Weights of a small sound classifier: norm rmsnorm, trained on synthesized solo parts of chorales (CocoChorales).
Rows from expert 7 of block 5, named by matrix and row number. Rows with one number belong to one neuron. Each number is 128 + 32 x the weight over its row's rms, rounded and kept within 0 to 255. All counts start at 0. After the name is the row's rms in percent of the matrix's.
# up: expert up (model.blocks.5.mlp.up, 16x128x256), inputs 192-255
# down: expert down (model.blocks.5.mlp.down, 16x256x128, transposed), outputs 192-255
up.9 041 [160 134 131 155  98 132  71 141 126 143 189 141 125 150 157 106  71  96  66 168 138 105  97 156 138 148 190 167 162 120 123 104 143 137 119 153 129 132 112 206 185 101 143 143 208 132 175 113 140  84 132 160 140 147 175 108 181 165 147 135 161  89 146 178]
up.10 107 [149 164 156 171 140 159 143 116 134 107  94 131 135 113 154 184 116 101 127 106  86 119 156 146  96 129 140 118 100 159 193 124 166 160  68 115 165 136 146 220 132  73 137 138 117 164 142 169 153 162 113 161  62 133 108 182  83 107 115 108 139 107 128 148]
up.11 077 [232 195 130 125 104  53 136 137 114  82 179  95 143 130 151 163 154 135 133  53 127 108 112 114 113  58 151  64 121  70 145  60 149 154 115 122 142  88 133  73 124 159 102 178 142 158 147 150 104 109 147 113 121 105 157 178 161 123  77 140 116 133 136  95]
up.12 095 [127 135 142 131 149 143 134 149 119 136 165  89 118 156 101 148 165 106 181 171 119  96 153 139  79 109 143 142 112 150 139  97 168 118 113 128 111  86 107 154 133 166 173  48 164 109  61 164 109 160 163 142 127 113  97 100 127  72 140 127 188 149 154 127]
up.13 066 [167 184  74 106 107 134  97 150  74  85  97 112 102 130 113 154 113 128 136  86 135  93  95 136 205  55 121 142 182 144 113 104 154 138  46 149 133 170 113  85 107 121 180 134 109 135 110  97 129 105  91 121 148 157 115  72  71  86 140 168  92 133 175 157]
up.14 091 [110  86  89 101 130 152 107 172 131 128 127 143 127 102  91 141 111  71 103 115 143 111 123 125 170 132 166 175  83 156 118 129 147 158 138 129  93 128 131  80 144 152 190 113 110 112  56 139 120 159 162 126  97 137 171 102 152  93 128 122  63 112 157 104]
up.15 092 [156  79 101 149  96  86 119 178 151 100 185 101 141 118  87 171 171 126 114 179  90 151 117 126 154  70 100 172 129 141 186 124 171 110 160 172 143  69 107  94 137 122 111  58 124  99 124 149 128 176 102 136 100 103 121 159  94 123 109 140  71 179  93 197]
up.16 131 [ 94 124 151 155 135  91 138 132 143 115 156  95  62 111 186 142 102  98 145 160 147  86 130  97  86  98 170  52 141 153 142 141  79  98  69 124 123 136 139 118 128 160 115 125 147 130 131 109 146 164 178 111 148 153 132  81 114 105 175 179 109 122  70 105]
up.17 072 [142 136 111  80 151 144 113 119 149 102 151  49 187 105 111 211 157 113 136 183 148 100 112 166 121  76 143 129 167 151  99 106 135 166 140 114 150 129  91  68  96  65  61 115 166 101 155  69 129 127 138 170 129 133 114 150 131 143  86 131 155 175 132 208]
up.18 104 [155 155 154  70 121 128 163 125 115 168 114 149 134  95 121 138 103 187 104 105 183 157 150 109 114 158 127  75 108 131  83 185  98 157 165 170 164 147  93 116 107  68  69 125 150 143 150  54 132 127 179 132 135 141 129 188 155 122 151  89 145 171 163 142]
up.19 106 [ 73 101 146 215 152 163 110 131 133 127 108 125 124 106 116  80  98  50 132 189 133  91 120  97  95 143 106  84 137  89 136 164  99 107 129 173 111 123 167 151  83  98  85 119  94 128 153 178 146 135  75 161 102 167  93 117 137  82 153 130 149 166 185 158]
up.20 120 [125 132 110 127 152 164  97  88 179 139 165 178 118  65 173 138 182 145 100 158 149 102 124 163 104  92 115 144 112 148 107 178 179 134 124 149 119 157 130 133 127  97 114 167 147 171 201 121 125  98 136 109 139 150  96 140 115 148  94 130  98 123 193  91]
up.21 093 [113  88 156 126 139 125  81  86 138 155 167 128  96  95 112 118  98 152  86 142 171  89 158 128 157 167  55  95 108 154 108 119  95 116 155 123  99 138 114 166 137 117 158 116 100 115  71 132 184 103 105 154 193 100  98 123 128 160 113 143 103 186 169 146]
up.22 122 [ 78  84  74 166 163 153 153 110 156 132 115 129 125 134 171 124 107  87 146 133 151 128 144  85 173 138 114 153  88 119 130 219 143 161 116 164  98 100 101  94 154  93  99 170 151 145 169 185 127 180 143 144 153  94 124 170 103 135  87 113  88  92 145 128]
up.23 110 [141 109  88 113 135 110 176 116 119  74 129 145 121  92 157 132 175 122 148 123 182  81  68 138 133 156 101 164 140 100 123 130 149 174 176 151  97  97 107 147 167 115  91 144  95 107 166 122 196  83 110 116 126 165 151  89 124  90 162 106 167 132 128 180]
up.24 109 [114 144 105  79 101 133 116 127 152 117 130 185  74 127 137 153 137 109 146 120  92 119 151  98  75 145 123 198 135  98  91 155 161  97 144 169 129 155 122 111 142 135 139 143 157  83 145 109 177  94 191 108 148  59  60 167 120 122 109 109 114 178 205 124]
up.25 114 [ 52 137 195 128 133 125 141 158  89 124 105 139 159 115  73 103  80 138  85 104 153 134  88 188 126 162 167 113 106 126 110 106 136 156 133 115 104 161 141  96 109 197 134 122  97 134 143 118 125 118 133 111 132 121 151 152 162 116 149 180 111 113 172 171]
up.26 100 [164 179 103  94 122 109 110 117  89 150 101  69 106 104  97 173 179 114 113 144 132  76 105  97 142 119 116 228 154 110 132 154 125 137  97 140 130 133 111 128 152 168 170  96  60 161 117 141 103 179 224 105 126  81  64 178 120  90 126 125 191 111 163 142]
up.27 082 [166 146  88 165 133 106  74  99 116 120 102  68 180 140  93  68  50 158 148 106  96 100 123 165 101 159 156 124 141 140 111 129 155 152  90 144 117 124 150 146  99  90 123  66 114 129 116 166 156 163 137  74  58 144  97 143 140 130 145 112 171 113 142 121]
up.28 058 [128 161  91 118  88  95 155 109 112 169 122 130 154 143 129 156  74 160  62  84 168  88 139 118 130 141 119 143 154 120  99  41 133 129  53 121 159 136 185 141 131 116 220 171 137 227  73 137 119 124 134 153 139  74 164 102 128 152  75 177 124 163 164 131]
up.29 073 [126 143 119 197 168 136  98  95 100 125 164 144 122  65  71  83 168  97 114 109 108 128  91 100 184 106 140 153 177 147 140  96  87 164 188 149 119 104 157 112  92  72 105 138 172  99 121 173 124 158 131 132 141 144 103 136 111 169 123  98  98 155 156 129]
up.30 074 [ 96 141 112  83 122 140  99 126 113 137 100 110 108 118 150 105  82 199 110 113 140 132 179 125 105 116 114 102 131 137  89  80 149 149 147 135  75 106 130 119 154 119 129 146 147 159  94 165 106  79  74 134 138 102 142 104 213  80  73 117 139 157 141 167]
up.31 078 [ 50 109  80 160 136 197 124  66 117 171 204 174 122 107 119  95  43 112  82 174 142 152 109 187  80 163  75  90  79 147 112 145 133 138 125 162 102 109  89 113 165 196  98 177 142 132 112 106 117 110 136 149 183 139 125  91 164 113 116 125 140 139 116 143]
up.32 080 [113 174 110 100 131 183 107 131 102 181 105  65 138 149 192  94  80 147 141 141 111  95  72 124  95 134 134 139  63 162 128 102 110 109  99  74  95 159 153 157 168 133 115 124 142 171 122 118 190 129 140 104  83  92 171 120 152 152 126 166  62 122  86 135]
up.33 078 [ 94  87 132 127 121 131 126  85  85 134 144 158 106 119 142  53 171 114  96 111 147 158 168 165 101  60 109 173  98 151 171 111 211  84 130 112 151 121 167 118 177 106 121 104  99 138 173 156 174 129  72 131 100 162 131 135  84 194 157  92 115 146 115 114]
up.34 100 [ 21 135 160 144 145 155 134 155 107 130 166 168 157 122 144 151 144 186 158 155 174  99  65 137  91 121 114 132 187 127 131 111 115 154 118 114 128 159 181 143 111 150 139 119 139 168 114 154 118 157 123 133 142 149 170 145 108 122 139 101 133 147  99 159]
up.35 093 [ 96 172 175 164 158 114  81  99 100 139  59 140 119  60 146 107 113 107 149 149  98 109 145 185 140 128 123 164 128 100  93  86 166 127 130 118 113 155 138  88  99 135 103 135 170 169 108 127 123  46  85 109 136 135  90 133 119 129 123 152 156 156 112  85]
up.36 085 [121 132  98 115 147 175 197 132  73 126 105 142  90 127  92 147 169  70  98 122 135  28 144 104 240  79 113 106  99 120 100 101 108 140 169 100 122 106 104 106 133 126 130  93 113 115 139 140 136  87 148 127 103 130 136 198  90  92 100 160 153 145 159 103]
up.37 096 [201 163  83 140 117 138 135 154  98 136 146 189 112 105 108 113 159 124  89 112  76 130  97 100 140 106  59 136 110 152 106 166 128  75 140 178  86 104 150 121 153 129 147 110 117 123 120 102 114 134 131 144 105 137 127 147 118  95 168 133 101 104 143 134]
up.38 096 [138 141 118 103 122 110 157 116 101  82 155 122 134  92 166 128 106 123 122 120 148 124 107 177 156  70 137  91  90 155 110  16 181 131 105 114 151 138 132 145 155  91 167 107 127  93 116 127 109 128 163  85 149 128 134 119 128 103 119 108 132 149 160  89]
up.39 118 [173 136 131 147 142  90 171 134 163  97 156 128  68 157 140 119 129  69 154 117 112 124 108 157 133 143  94 157 122 122 129 181 150 126  82 132 107 153 119 111  77 155  99 110 155 126 144 134 154 166 171 126 114 214 110 111 172 132 160 133 151 148 152 101]
up.40 130 [112 158 129 132 158 158 117 168 120 179 154 176 186 151  94 157 158 125 137 123 128 102 185 118  98  60 151 110 129 117  65  97 106 209 179 165 202 131 111 147 121 212 118  94 147  76 112  78 140 107 133 136 172 142 119 154  80  94 160 212 169 170 146 155]
up.41 090 [138 163  89 169 127 110 139 111 122 135  64 126 120 152 104 176 163 163 136 159 119 148  81 163  98 123 154  50 113 146 236 142 133 144  99 104 146  62 129 144 128 128 122 101 118 176 159 159 124 138  98 109  70 166 149 157 110 155 153 155 147  73 141 131]
up.42 112 [ 93 147 152 125  94 168 149  69 109  56 107 128  76 120 146 102 124 131 122 131 243 117 136  93 125 132 176  99 118 113 100 145 130 133  92 121  79 129 119 134 123 177 104 144 177 131 154 132 152 123 144 115 152 135 144 100 121 154 141 175 111 127  92 147]
up.43 100 [145 143 129  65 132 158 159  68 170 114 102 166 133  91 142  84 173  96 102 109  90 113 150 115 179 194  72 129 168 117 104 109 147 110 140 110 116 100 125 126 127 101 108 123 131 120 125 137  89 125 174 122 166  99 127  47 112 119 117  95 159 100 141  72]
up.44 083 [ 90 127 113 130 148  93  92 145 171 188 129  58 137 155 118 100  49 108 120 160 107 160 150 144 151 157 169 197 139 166  91 137 139 208 110 147 191 190 150 121 112  94 136  96 104 114 121 161 115 149 168 104 137 167 105 164  93 145  62 167 144 136 157 140]
up.45 088 [ 81 162 103 141 175 145 158 151 125  35 118 104  82 137  76 134  78  58 131 139 110  83 123 113 129 112  97 163 139 128 161 149 164 177 153 106 120 133 146 167 163 122 125 135 109 129 155 112 128 156 151 172 162 108 114 102  87  88 168 149 119 166 138  93]
up.46 099 [100  85 160 164 162 118 133  98  96 102 144 165 104 121 178 138  42  88 150 142 101 159 115 179 141  86 122 173  96 131  77 135 149 122  75 117 126 114 147 107 133 157  68 167 122  73  81  78  81 192  85  72 140 159  99  90 137  86 185  86 116 155 105 162]
up.47 102 [175 128 115 107 132 121  95 116 118 106 143 157 168 112 151  75 155 157 135 136 149  69 182 102 143 137 159 145 103 117 145 163 105 116 132 129 118 106 176 165 165 155  95 100 107 127 114  22 121 132 118 141  98 148  88 155 115 152  90 110 152 171 117 125]
up.48 134 [167 109 160  65 103 136 127 144  87 141 156 139 138 158 118 169 143  76  90 140 135 153 117 140 155 107 161 104 132  89  99 147 101 153  93 121 182 165 173 135 125 102 158 126 116 148 114  93 154  35 156 120 191 159 152 183  92 172  78  86 153 131 126 109]
up.49 114 [153  97 167  91 141 176 111  76 103 168  67 164 176 119 101 121 113 106 122  42 110 164 156 150 186 196  85  90 141 115  80 166 107 117 133 139 171 165 107 164 118  61 139 120 140 112 100 158  71 120 140 145 117 175 123  99 134  95 164 111 150 112 190  69]
up.50 072 [ 96 110 155 165  65 115 119 122  95 112 147 120 123  50 183 108 118 131 138 144 169 125 144 145 111 132  56 137 147 133 127 111 173 104  84 162  43 146 170 134 126 178 140 133 140  72  74 128 149 132 177 100 152 101 132 190 119 160 150  93 107 144 116 158]
up.51 125 [106 154 144 107 166 122 120  96 162 181 131 126  85 154 136  90 123 185 149 145 153  66 116 144  98 168 109 172 133 116 161 119 149 185 176 125 140  87 103 134 109  53  90 144 118  42 124 113 169 156  88 142 101 107 130 193 159 154 123 112 164 101 198 161]
up.52 082 [141 147 132 149 132 101 180 139 196  89 125 128 136 126 172 171  94  97 119 103  57 126 120 125  81 104  84 114  92 126 153  92 135 118 156  68  67 141 123 134 148  92 161  87 177 124 111 211 165  95  86 165 114  67 136 178  91 134  93  99  92  80 112 127]
up.53 088 [167 133  80 109 131 166 126  73 103 110  81 149 125 138 155 131 135  64 108 133 113 108 109  76 116  71 119 136 128 199 162 103 167 137 150 139 153 157 167 146  92 139 140 129 138 113 128 160  90 135 132 116 195  56 159  91 158 117  82 112 118 107 136 177]
up.54 079 [143 118 144 107 121 153 132 139 122 115 135 139 144 130 157  41 144  96 120  99 103 161  45 152 128 109 136 152 104 157 105 162 134 130 152  88 160  80 162 180  94 160 111 180 150 191 107 119 118 129 167  83 153 103  98 111 143  97 150 128 141 168 163 163]
up.55 098 [155 123 126 109 102 160 120 134 124 204 129 126  64 173  90 103 123 134 134 140 172 135 106 140  68 145 106 147 125 132 152  84 132 131 148  20 144 152 128 175 106 121 130 197 161 121 135  82 134  57 100 150  70 124 142 110 139  87  93 136 126 100 132  52]
up.56 079 [ 60 194 146 125 148 107 130 147 110 161 194 153 127 144 147  98 125 170 111 120  92 110 151 131 103 116 157 146 140 176 124 153 143 143 160 109  97 155 147 175 150 154  55 156 209 134 145 142 206  79 152 108 194  87 129 129 120 184  95 136 132 137  58 109]
up.57 106 [ 94 131 146 150 124 114 152 136  82 117 118 152  90 149 130 193 114 150  91  82 136  94 132 132 159 134 176 103 101 179 146 177 109 118 144 148 141 140 168 149  86 150  88 116 110 113  89 168 153 121 128  84 195 135 133 152 119  82  71 163 122  85  96 115]
up.58 119 [186 152 120 154 141 137 144 127 115  54 138 147 147 136  68 127 134 185 171 151 176  94 158  77 138 139 166 126  88 128  82  55 109 103 198 123  95 138 200  99 146 132 115  95 107 146 123 109 140  92 122 125 110  87 120 165 120 137 159 155 113 166 166 133]
up.59 131 [137 156 147 113 117 120 108 133 113 147  82  93 132  95 158  95 145 165 155 180  96 154 100 142 186 124 112 143 164 168 108 118 108  46 210 134 116 140 183  99 131 126 184  97 124  98 109 174 166 104 106  92  66 100 111  54 176 101  72 127 103 150 145 136]
up.60 107 [ 96 111 119 174 164 163 109 147 128 135 176 120 167 150 129 111 112  32 146 170  85 157 112 122 110  84 161 146 102 124 110 166 255 153 129  77 110  81 179  86 148 137  87 191  83 121 116 102 144 131 121 110 110 157 174 121 122 135  95 123 119 147  92  83]
down.9 077 [131 108 167 124  90  96 186  76 145  72 123  98 115 103 171 183 194 143 119 161 146  97 129  97 136 142 159 115 110 137 178  68  87 128 145 148  76 128 127 142 193 159  97 175 126 139 134 228 137 131  96  75 119 173 140 178 117  55 188 146 138  94 136  86]
down.10 106 [181 161 166 120  24 141 111 121 109  93 129 101 135 144 130 189 141 174  95 137 144 132 112 135 135 128 138  92 100 139  93 133  96  84 151 137 108 113 118  75  78 191  75 135 113 130 178 119 106  91 123 185 172 170 124 123 165 166 141 124  80 110 137 156]
down.11 094 [ 68 109 152 116 161 116 144 118 136  95 141 156  84 158 167 136  77 113 107 104  96 104  36 167 192  81  81 125 118 128 106 107 161  66 171 187  94 102 155  60  83 126 130  83 138 184 111  71 128 145 131 152 176 137  88 115 157 125 104  82 123 154 151 151]
down.12 096 [135 147 123  74 135 161 123 118 108 122 182 122 107 142 174  94  88 125 127 108 136 109 138 178  94 159 134 115 205 161 145 106 146  79 107 101 144 173 174 115  84 111 128 130  96 121 159 102  84 193 144  49 123  52 170 104  54  88 113 140 130 114 152 152]
down.13 095 [137 142 138  70 135 135 173 124 116 164 209 106 136 180 131  81 159 135 112 155 141 149 127 131 124 178 167 109 140 145 142  88 132 158 121 134 161 147 114  79 157  66 126  97 125 157 121 144 155 136 169  94 109 146 178 125 114  80 149 116 115  77 121 148]
down.14 096 [155 134 119 153 173 135 140 148  99 204 146 134 136 147 177 118 134 181 141  64 134 158 116 155 125  75 170 131 113 161 210 102 155  87 163 132 113 180 120 128 122 125 106 168 129 140 162 125 112 133 138 141 160 109 183 132 171  83 166 118 124 157  50  88]
down.15 108 [121 147 122 136 129 159 186  78 156  45  82  81 145 149  98  94 145 111 175 168  78  89 113  69 104 127 150 154 161 164 123 153 126 135  84  81 158 100 111 137 117 201  94 133 148 169 126 158 113  99 174  93 116 108 166 100 111  76 140 125 121 153 119  73]
down.16 129 [122 172 125 150 101 122 153  93 110  73 129 102  89  95 165 156 144 122 163 150 195  99 140 132 135 146 159  84  60 100 133 145  88 132 111 161 130 119 125 116 143 152 135 183 130 152 122 147 148 142 146 124 117 156 115 142  43 156  95  88 170  74 134 166]
down.17 094 [ 65 125 117 163 147 128 161 113 153 131  95  75 134 133 141 180 102 124 107 187  60 162 108 165 162 178 127 168  69 120 156 113 127  74  56 127 147 131 128 185 152  79 115 214 116 104  83  86 100 129 190 142 147 158 124 160 135 136 135 167 106 117 103 108]
down.18 113 [ 97 114 136 153 135 153  96 165 167 108 191 123 148 196  37 127 143 156 162 131  99 120 145  97 148 130  99 164  90 120 166  99 142 103 144  71 155 112 179 126 118 108 163 138 115 104 110 175  50 141 140 125 148 173 121 104 157 156 147 131 110 167  95 130]
down.19 102 [138 104 146 111 127 161 105 158  95 147 108 119 131  82 168 123  98 138  66  79 126 157 110 159 127 112 115 152 144 108 115  92 147  82 114 129  84 136 145 109 159 175 160  88 192 128 101 120 138 127 167 172 129 116 130  85 120 122 140 102 158 138 132 152]
down.20 105 [ 92  77 143 129 178  81 129 209 117 158 130  83 147  96 188 113 139 170  92 116 145 142 148 172  94 114 107 159 163 148 121 147 119 115 115 137  76 137 104 109 125 172 168  95 117 144  71 139 115 156 163 147  85 121  85 172 113  90 123  70 115 145 145 119]
down.21 105 [151 124 126 154 163 122  89 146 133 151 116 122 165 185 129 169 178 112 180 166  95 158 128 107  92 150 156 120 132 144 115 148 116 135 116 130 183 123 124 120 139  97  85 102 186 158 162 111 114 122 107 134 112 145 119 110 139 163 143 133 193  89 127  72]
down.22 098 [147 128  57 147 137 116 170 158 106 166 142 163 124  84 112 137 123  80 132 101 121 122 153 199 111  86 170 185 123 121 116 166 161 126 158 173 100 148 129 173  85 142 131 145 148 131 123 128 105 127 123 154  84 204  95 153 159 107 145 118  70 168 116 128]
down.23 110 [171 173 130 148 141 129 127 138 176 105 148 120  88 149 115  98  99 144  91 146 132 192 123 186  89 155  75 178 189  96 138 142 137 208 151 140 123 109 148 104  96 126 138 157 142 127 119 192 177 118 163 130 179 141 105 131 103 176  74 174  96 119 142 127]
down.24 107 [136  92 119 100 164 112 121 142 118 173 102 142 173  92 113 144 156 155  99 131  78 119 142 170 133 108 157 176 157 120 127 179 150  96  51  70 149 139  94 130 111 117 106 127  95 117 177 173  73 160  72 116  88 115 161  84 134 196 138 165 133 147 134 130]
down.25 105 [169 117 110  82 143 138 141 125 118 130  98 143  94 104 156  74 133 130 151 138 113 141  67 133  84 128 108 111  88 126  76  90 134 132 137  93  56 164  93  65  91  76 107  95 169  73 125 113 127 191 142 151  94 110  97 165 113 117 115 137  52 147 157  99]
down.26 088 [131  78 140 118 181 132 111 116 132  99 149 164 118 178 110  91 105  89 143 126 150 126 197 108 128 139  70  92  53 154 127 131 143  62 157 135 135  93 162 135 101 146 106 152 176  94 190 120 100 110 124 178 143 120 155  87 115 141 106 120 110 164  85 117]
down.27 091 [179 112 133  80 121 175 139 108  60  69 157 102 132 124 123 150 179  83  89 193 166 115 112 113  98  87 130 159 131 159 115 109  94 136 148  69 120 150 151 104  87 149 144  95 168 163 149 135 186 145 156 177 161 176  94 116 116 153  63 107 134 134  98 126]
down.28 087 [116 134 189  53 119 189 137 150 147 177 134 122 122 157 100 108 137  62 165 158 150 135 102 153 139 100 121  72 123 174 102  97  96 154 124 131  91  86  74 137 144 161 155 136 112 177 149 106 144 145  86 132 137 160 160 171 152 171 121 101 115 120 108 115]
down.29 095 [129  61 163  98 152 147 178 140 109 103 151 128  95 134 128  91 157 112 147 117 100 142 122 125 123 129 155 100 158 117 124 119 119 129 123 149 138 135 100 139 160 112 156 146  78 136 161 136  78 142  44 149 105 122 136 128 206 145 120 156 106 149 133 125]
down.30 093 [136  83 133 148 123 100 151 123 174  91 110 139 167 137 144 125 102 101 148 130 135 176 115 108 138 130 121  85 108 123 181  49 156 181 157 123 119 140 155 122 185 124 186 153 120 163  80 121 165 131 112 158 145 138 112 167 191 111 155  78 147  87 191 157]
down.31 095 [141 125 125 156 112 118 150 186 131 127 111 132 133 113 134 153 154  86 105 140 106 157 133  64 130 134 167 119 124  96 101 137 120 188 115 150 112 108 135 109 140 100 123  88 117  87 189  84 101 135 132 140 117 127  68 145  84 124 196 151 127 122  84  75]
down.32 096 [109 115 125 109 126 142 168 108 113  96  73 135 146 134 135 153 132 125 106 129 141  96 129 130 135  93  65 141 160 140 152  85 154 131 140 102 164 150 172  87  66 170 123 133  97 124 105  30 158 153 103  69 178 136 103 100 133  96  99 104 184  93 174 114]
down.33 100 [162 130  70 185 129 164  94 137 147 182  48 146 151 109 110 140 108 162 175  81 151 136  41 118 106 143 108 168 119 142  98 166 123 181 145 119 103 141 154 122  68 182 166 111 117 122 105 113 142 100 197 114 138 111 136 179 147  68 134 109 161 190 169 132]
down.34 096 [179 157 110 128 159 118 129 108 158 114 119 162 119  94 112  57 121 127 136 103 107 141 151 112  68 150  70 134 179 132 118 136 160 147 112 136 168  93 103 156 129 132 108 168 140 114 148 114 140  91 153 166 156 106 131 107 196 174 154 212 128 120 103 127]
down.35 097 [ 81 129 154 127  86 127 167  83 111 117  87 104 141  74  55 208 124 141 120 130  96 123 119 214 140 111 182 113  76 140 123 132 160 181   0 160 116 180  93 174 172  96 185 111 138  80 142 136 148 148 137 119  84 131 111 106 168  92  85 143 117  96 145 141]
down.36 092 [ 54 102 105 139 191 133 140 102 114 153 186 117 162 153  94 102 100 153 198 127 102 126 146  78 118 126 172 107 115 120 139 115 175  91 119 139 109 119 166  94  98 138 121 173 129 126 104 155 101 169 102 130 132  80 157 126 153 168 134 127 188 156 122 123]
down.37 091 [107  77 152 115 127  84 100 103 142 151  65 117 162  99 110 100 127 135 137 117 122 145 133  81 126 150 131 112 173 108 192 217 120  90 135 107 128 151 120 123 122 101 117 162 122  68 195 133 166 114 200 146 107 145 151 117 116 113  95 121 148 138 143 121]
down.38 095 [115 130 116 140 113 110 143  36 126 106 118 195  83 177 150  92 112  86 103  95 104 122  69  97 134 147  55 156 153 181 110 167 137 207 106 134  82 119 119 104 118 167 127 120 126 160 124 137 134 156 108 112 124 108 182 196  89  72  91 141 158 117 111 145]
down.39 105 [129 196  97 133 107 113 147 159 161 112 108 134 138 159  59 111  98 165 112 172 152 149 127  85 137  98 193 129 106 116 148 170  90 152 141 121  85 174 120 108 162 129 128 136  71 133 110 137  99 144 140 161 142 121  62 123  89 141  94 119 123 223 146 165]
down.40 097 [122 165 162 144  71 129 146  73  96 132 144  65 127 118 121 132  76 112 129  94 122 125 132 102  90 192 104  71 164  94 117 180 154 138  91 155 120 150 145  98  74 135 150  78 166  98 224 162  90  89 123 138 120 104 105 110 108 131 135 136 174 110 207 139]
down.41 099 [107 138 125 102 153 124 120 144 144 144 106 132 159  93 170  89 115 200  82 121  58 186 106 141 167  93 113 154  92 184 107 113  90 156 175 176 128 121 117  70  97  89 144  98 155 113 114  94 129 164 187 163 185 131 121 108 156 118  85 104 114 170 128 180]
down.42 122 [118 125 104 140 172 109 142 122 110 141 109  71 109 123 175 149  88 101 170 143 157 103 119 172  91 142 151  90  86 159 125 107  97 121  88 116 114 131 132 175  91 113  89 102 112 100 123  87 161 105 143  75 156 106 150  99  97 148  59  82 116 130 157 146]
down.43 092 [ 63 141  62 130 209 124 163 191 124 151 142 115 113 197 146 161 124 114  89 143 169 169 155 152  77  89 177  79 128 134 118 136  89 130 121 183 104 152  52 144 140 192 116 132  99 122 178  96 123  97  90 146 114 163 143 112 180 189 173 149 169  68 163 147]
down.44 085 [165 150  83 146  64 149 102 109  86 138 174  85 132  93 106 156 153 134 118 122 103 105  66 119 153 114 177 133 165 126 124 128  75 124 101  91  93  81  70 116 104 145 137 103 155 137 169 140 116 107 113 169 136 108 115 113 142 163 115 108  75 162  83  96]
down.45 099 [119 136 150 136 145 179 142 114  67 143 108  92 156 103 141 109 147 133 134 118 118 156 101 151 171 145 145  89 157 169 123 141 142 126  95  67 109 122 112 125 132 123 156  75 143 177  74 192 129 150 112  81 106  94 135 114 161 119 124 133 114 102  34 158]
down.46 092 [195  84 146  59 102 109 188 147 203 138 108 105 112 140 175 135 129 106  83 130 164 115  75 156  81 126 172  65 189 115 134 124 132 185 153  97 103 159 151  70  95 135  95 128  48  76 112  95 136 152 169 159 149 122 101  87 160 133  68  94 182 111 162 183]
down.47 096 [153 146 142 108 152 100 135  96 127 137 165 159 108 117 119 166 141 189 129 130 148 139 153 117 137 146 105 134 146 113 117 166 152  45 149 148 141  89 101 138  95  96 121 161 127 109 124 125  81  94 161 109 140 155 103 129 163 194 155  88 156 137 119 156]
down.48 108 [ 87 161 109 154 140  77 112  98 105 154 116 145 143 123  66  83 107 137 129 137  85 111 129 149 101  81  62 137 106 179 118 162 144 108 119 184 180 219 128 116 138 125 157 161 130 104 141 100 108 183 154 109  49 146 158 123 120 123 144 210 126 198 239 124]
down.49 095 [127 131 191 136  63  95 122 172 126 152  83 135  89 159 182  99  62 108 171 136 142 117 178 140 118 134 156  85 118 123  95 101 106  92 103 146 149 177 130 175 153 123 157  81  97 125 103 102 175 173 161 146 143 120 124 121 125 138 156 121 135  95  94 127]
down.50 094 [126 120 127 115 136  95 111 114 114 128  92 113 104 129 100 140 100  80 135 183 160  75 140 163 104 142 116  79 122 110 157  94 148 151 101 131 106 103 112 163 103 134  86 159 146 112 124  23  96 158 102 130  87  99 140 140 141 134 162 138 150 168 110  98]
down.51 120 [145 179 141 106 153  94  69 156 146  97 150 137 130  98 115 171 144 140 116 146 161 139  85 139  67 143 105 174 151 125 127  91 136 140 110 129 172 178 131 149 118 109 112 153 133 112 129 130 151 126 124 132 161 174 141 137 127 183 155  91 162 104 154 102]
down.52 085 [102 106 105 131 184 140 111 127  58 130  65 113 146 174  93  90 122 205  82 114 149 126 107  93 118 139 168 110 146 128 162 131  91 232 149 179 123 120 115 140 143 175 120  98 110 155 127  58 201 126 132 162 186 179 155 152 171 137 143 106 229  75 127 149]
down.53 096 [ 69 105 173  50 145 128 114 156 126 140 142 107 133 106 152 139 163  77 132 139 156 142 176 137 107 129 138  89  85 123 160 122 140 101 130 133  66  64 108 191  76 128 128  70 125 143 140 106 129 140 102 142 134 124 162 145  69 147 149 105 134 138 129 166]
down.54 085 [138 105 200 130 168 143 109 131 160 181  86 165 116 147 165 143 110 169  68 105 131 109 107 139 113  87 136  95 158  94 148  85 122  94 164  97  95 103 108 156  79 152 117  99 116 111  62  86 150 135  92  95  75  87 138 175 122 122 117 136 119 142 118 118]
down.55 089 [157 132 164  91 188 113  56 114 136 147 134 112 155 146 133  97  99 125 130 106 132 159 163  84 144 126 115  72  80 132  68 192 157 151  96 110 143 185 124 111 120 109 123 103 142 138 183 167 117  81 158 115 177 101 115  30 151  78 110 144 135  82  71 156]
down.56 092 [122 104 135 114  92 142 162  66 129  77  99 129 145  88 163 142 135 201 114 159 199 145 113 149 184 147  92 186 144 140 111 124  78 166 137 131 153 137 128 112 127  81 172 139 105 186 135 113 139 116  60  65 142 123 135 120 131  78 122 126 137 131 117  94]
down.57 094 [ 86 153  89  83 134 134 180 147 136 118 114 146 111  86 126 119 119 121 136 111 136 149 144 127 167 122 137 128  96 140  66  91  70 157 116 116 182 165 160 157 197 148 155  80  78 103 111  60 106 129 141 112 110  62 122 148 154 146 134 152 136 146 125 120]
down.58 104 [104  99 135  84 112  66  75 135 104 140 121 109 136  90 157 123 184  61 114 111  92 110 146 170  97 139  86 150 142 131 141 126 160 164 130 119 158  92  96 134 140 104 108 203 131  81 115 156 124 156 161 146 150 119 104 112 143 203 172 154 117 117 129 121]
down.59 094 [138 146 125 146 130 120 116 113 127 126 119 146 139 148  86 165 139 126 134 133 162 126 135  84 158  89  95 111  75 119 161  91 161 133  96 106 118 135 164 120  93  68  66 118  88 131  98 102  94 125 126 131 153 160 131  98 105 136 144 118 117 176 200 157]
down.60 099 [139 144  75 129 130 159 150 133 123 153 100 135  96 119  92 156 154 150  82 168 189 103 124 126 151 117 113 150 193 192 201 152 168 161 114 154  82  99  87 138  96 139  99 131  61 181 150 128 161 186 156  90 121  98  59 141 182 119 136 121  89 132 124 158]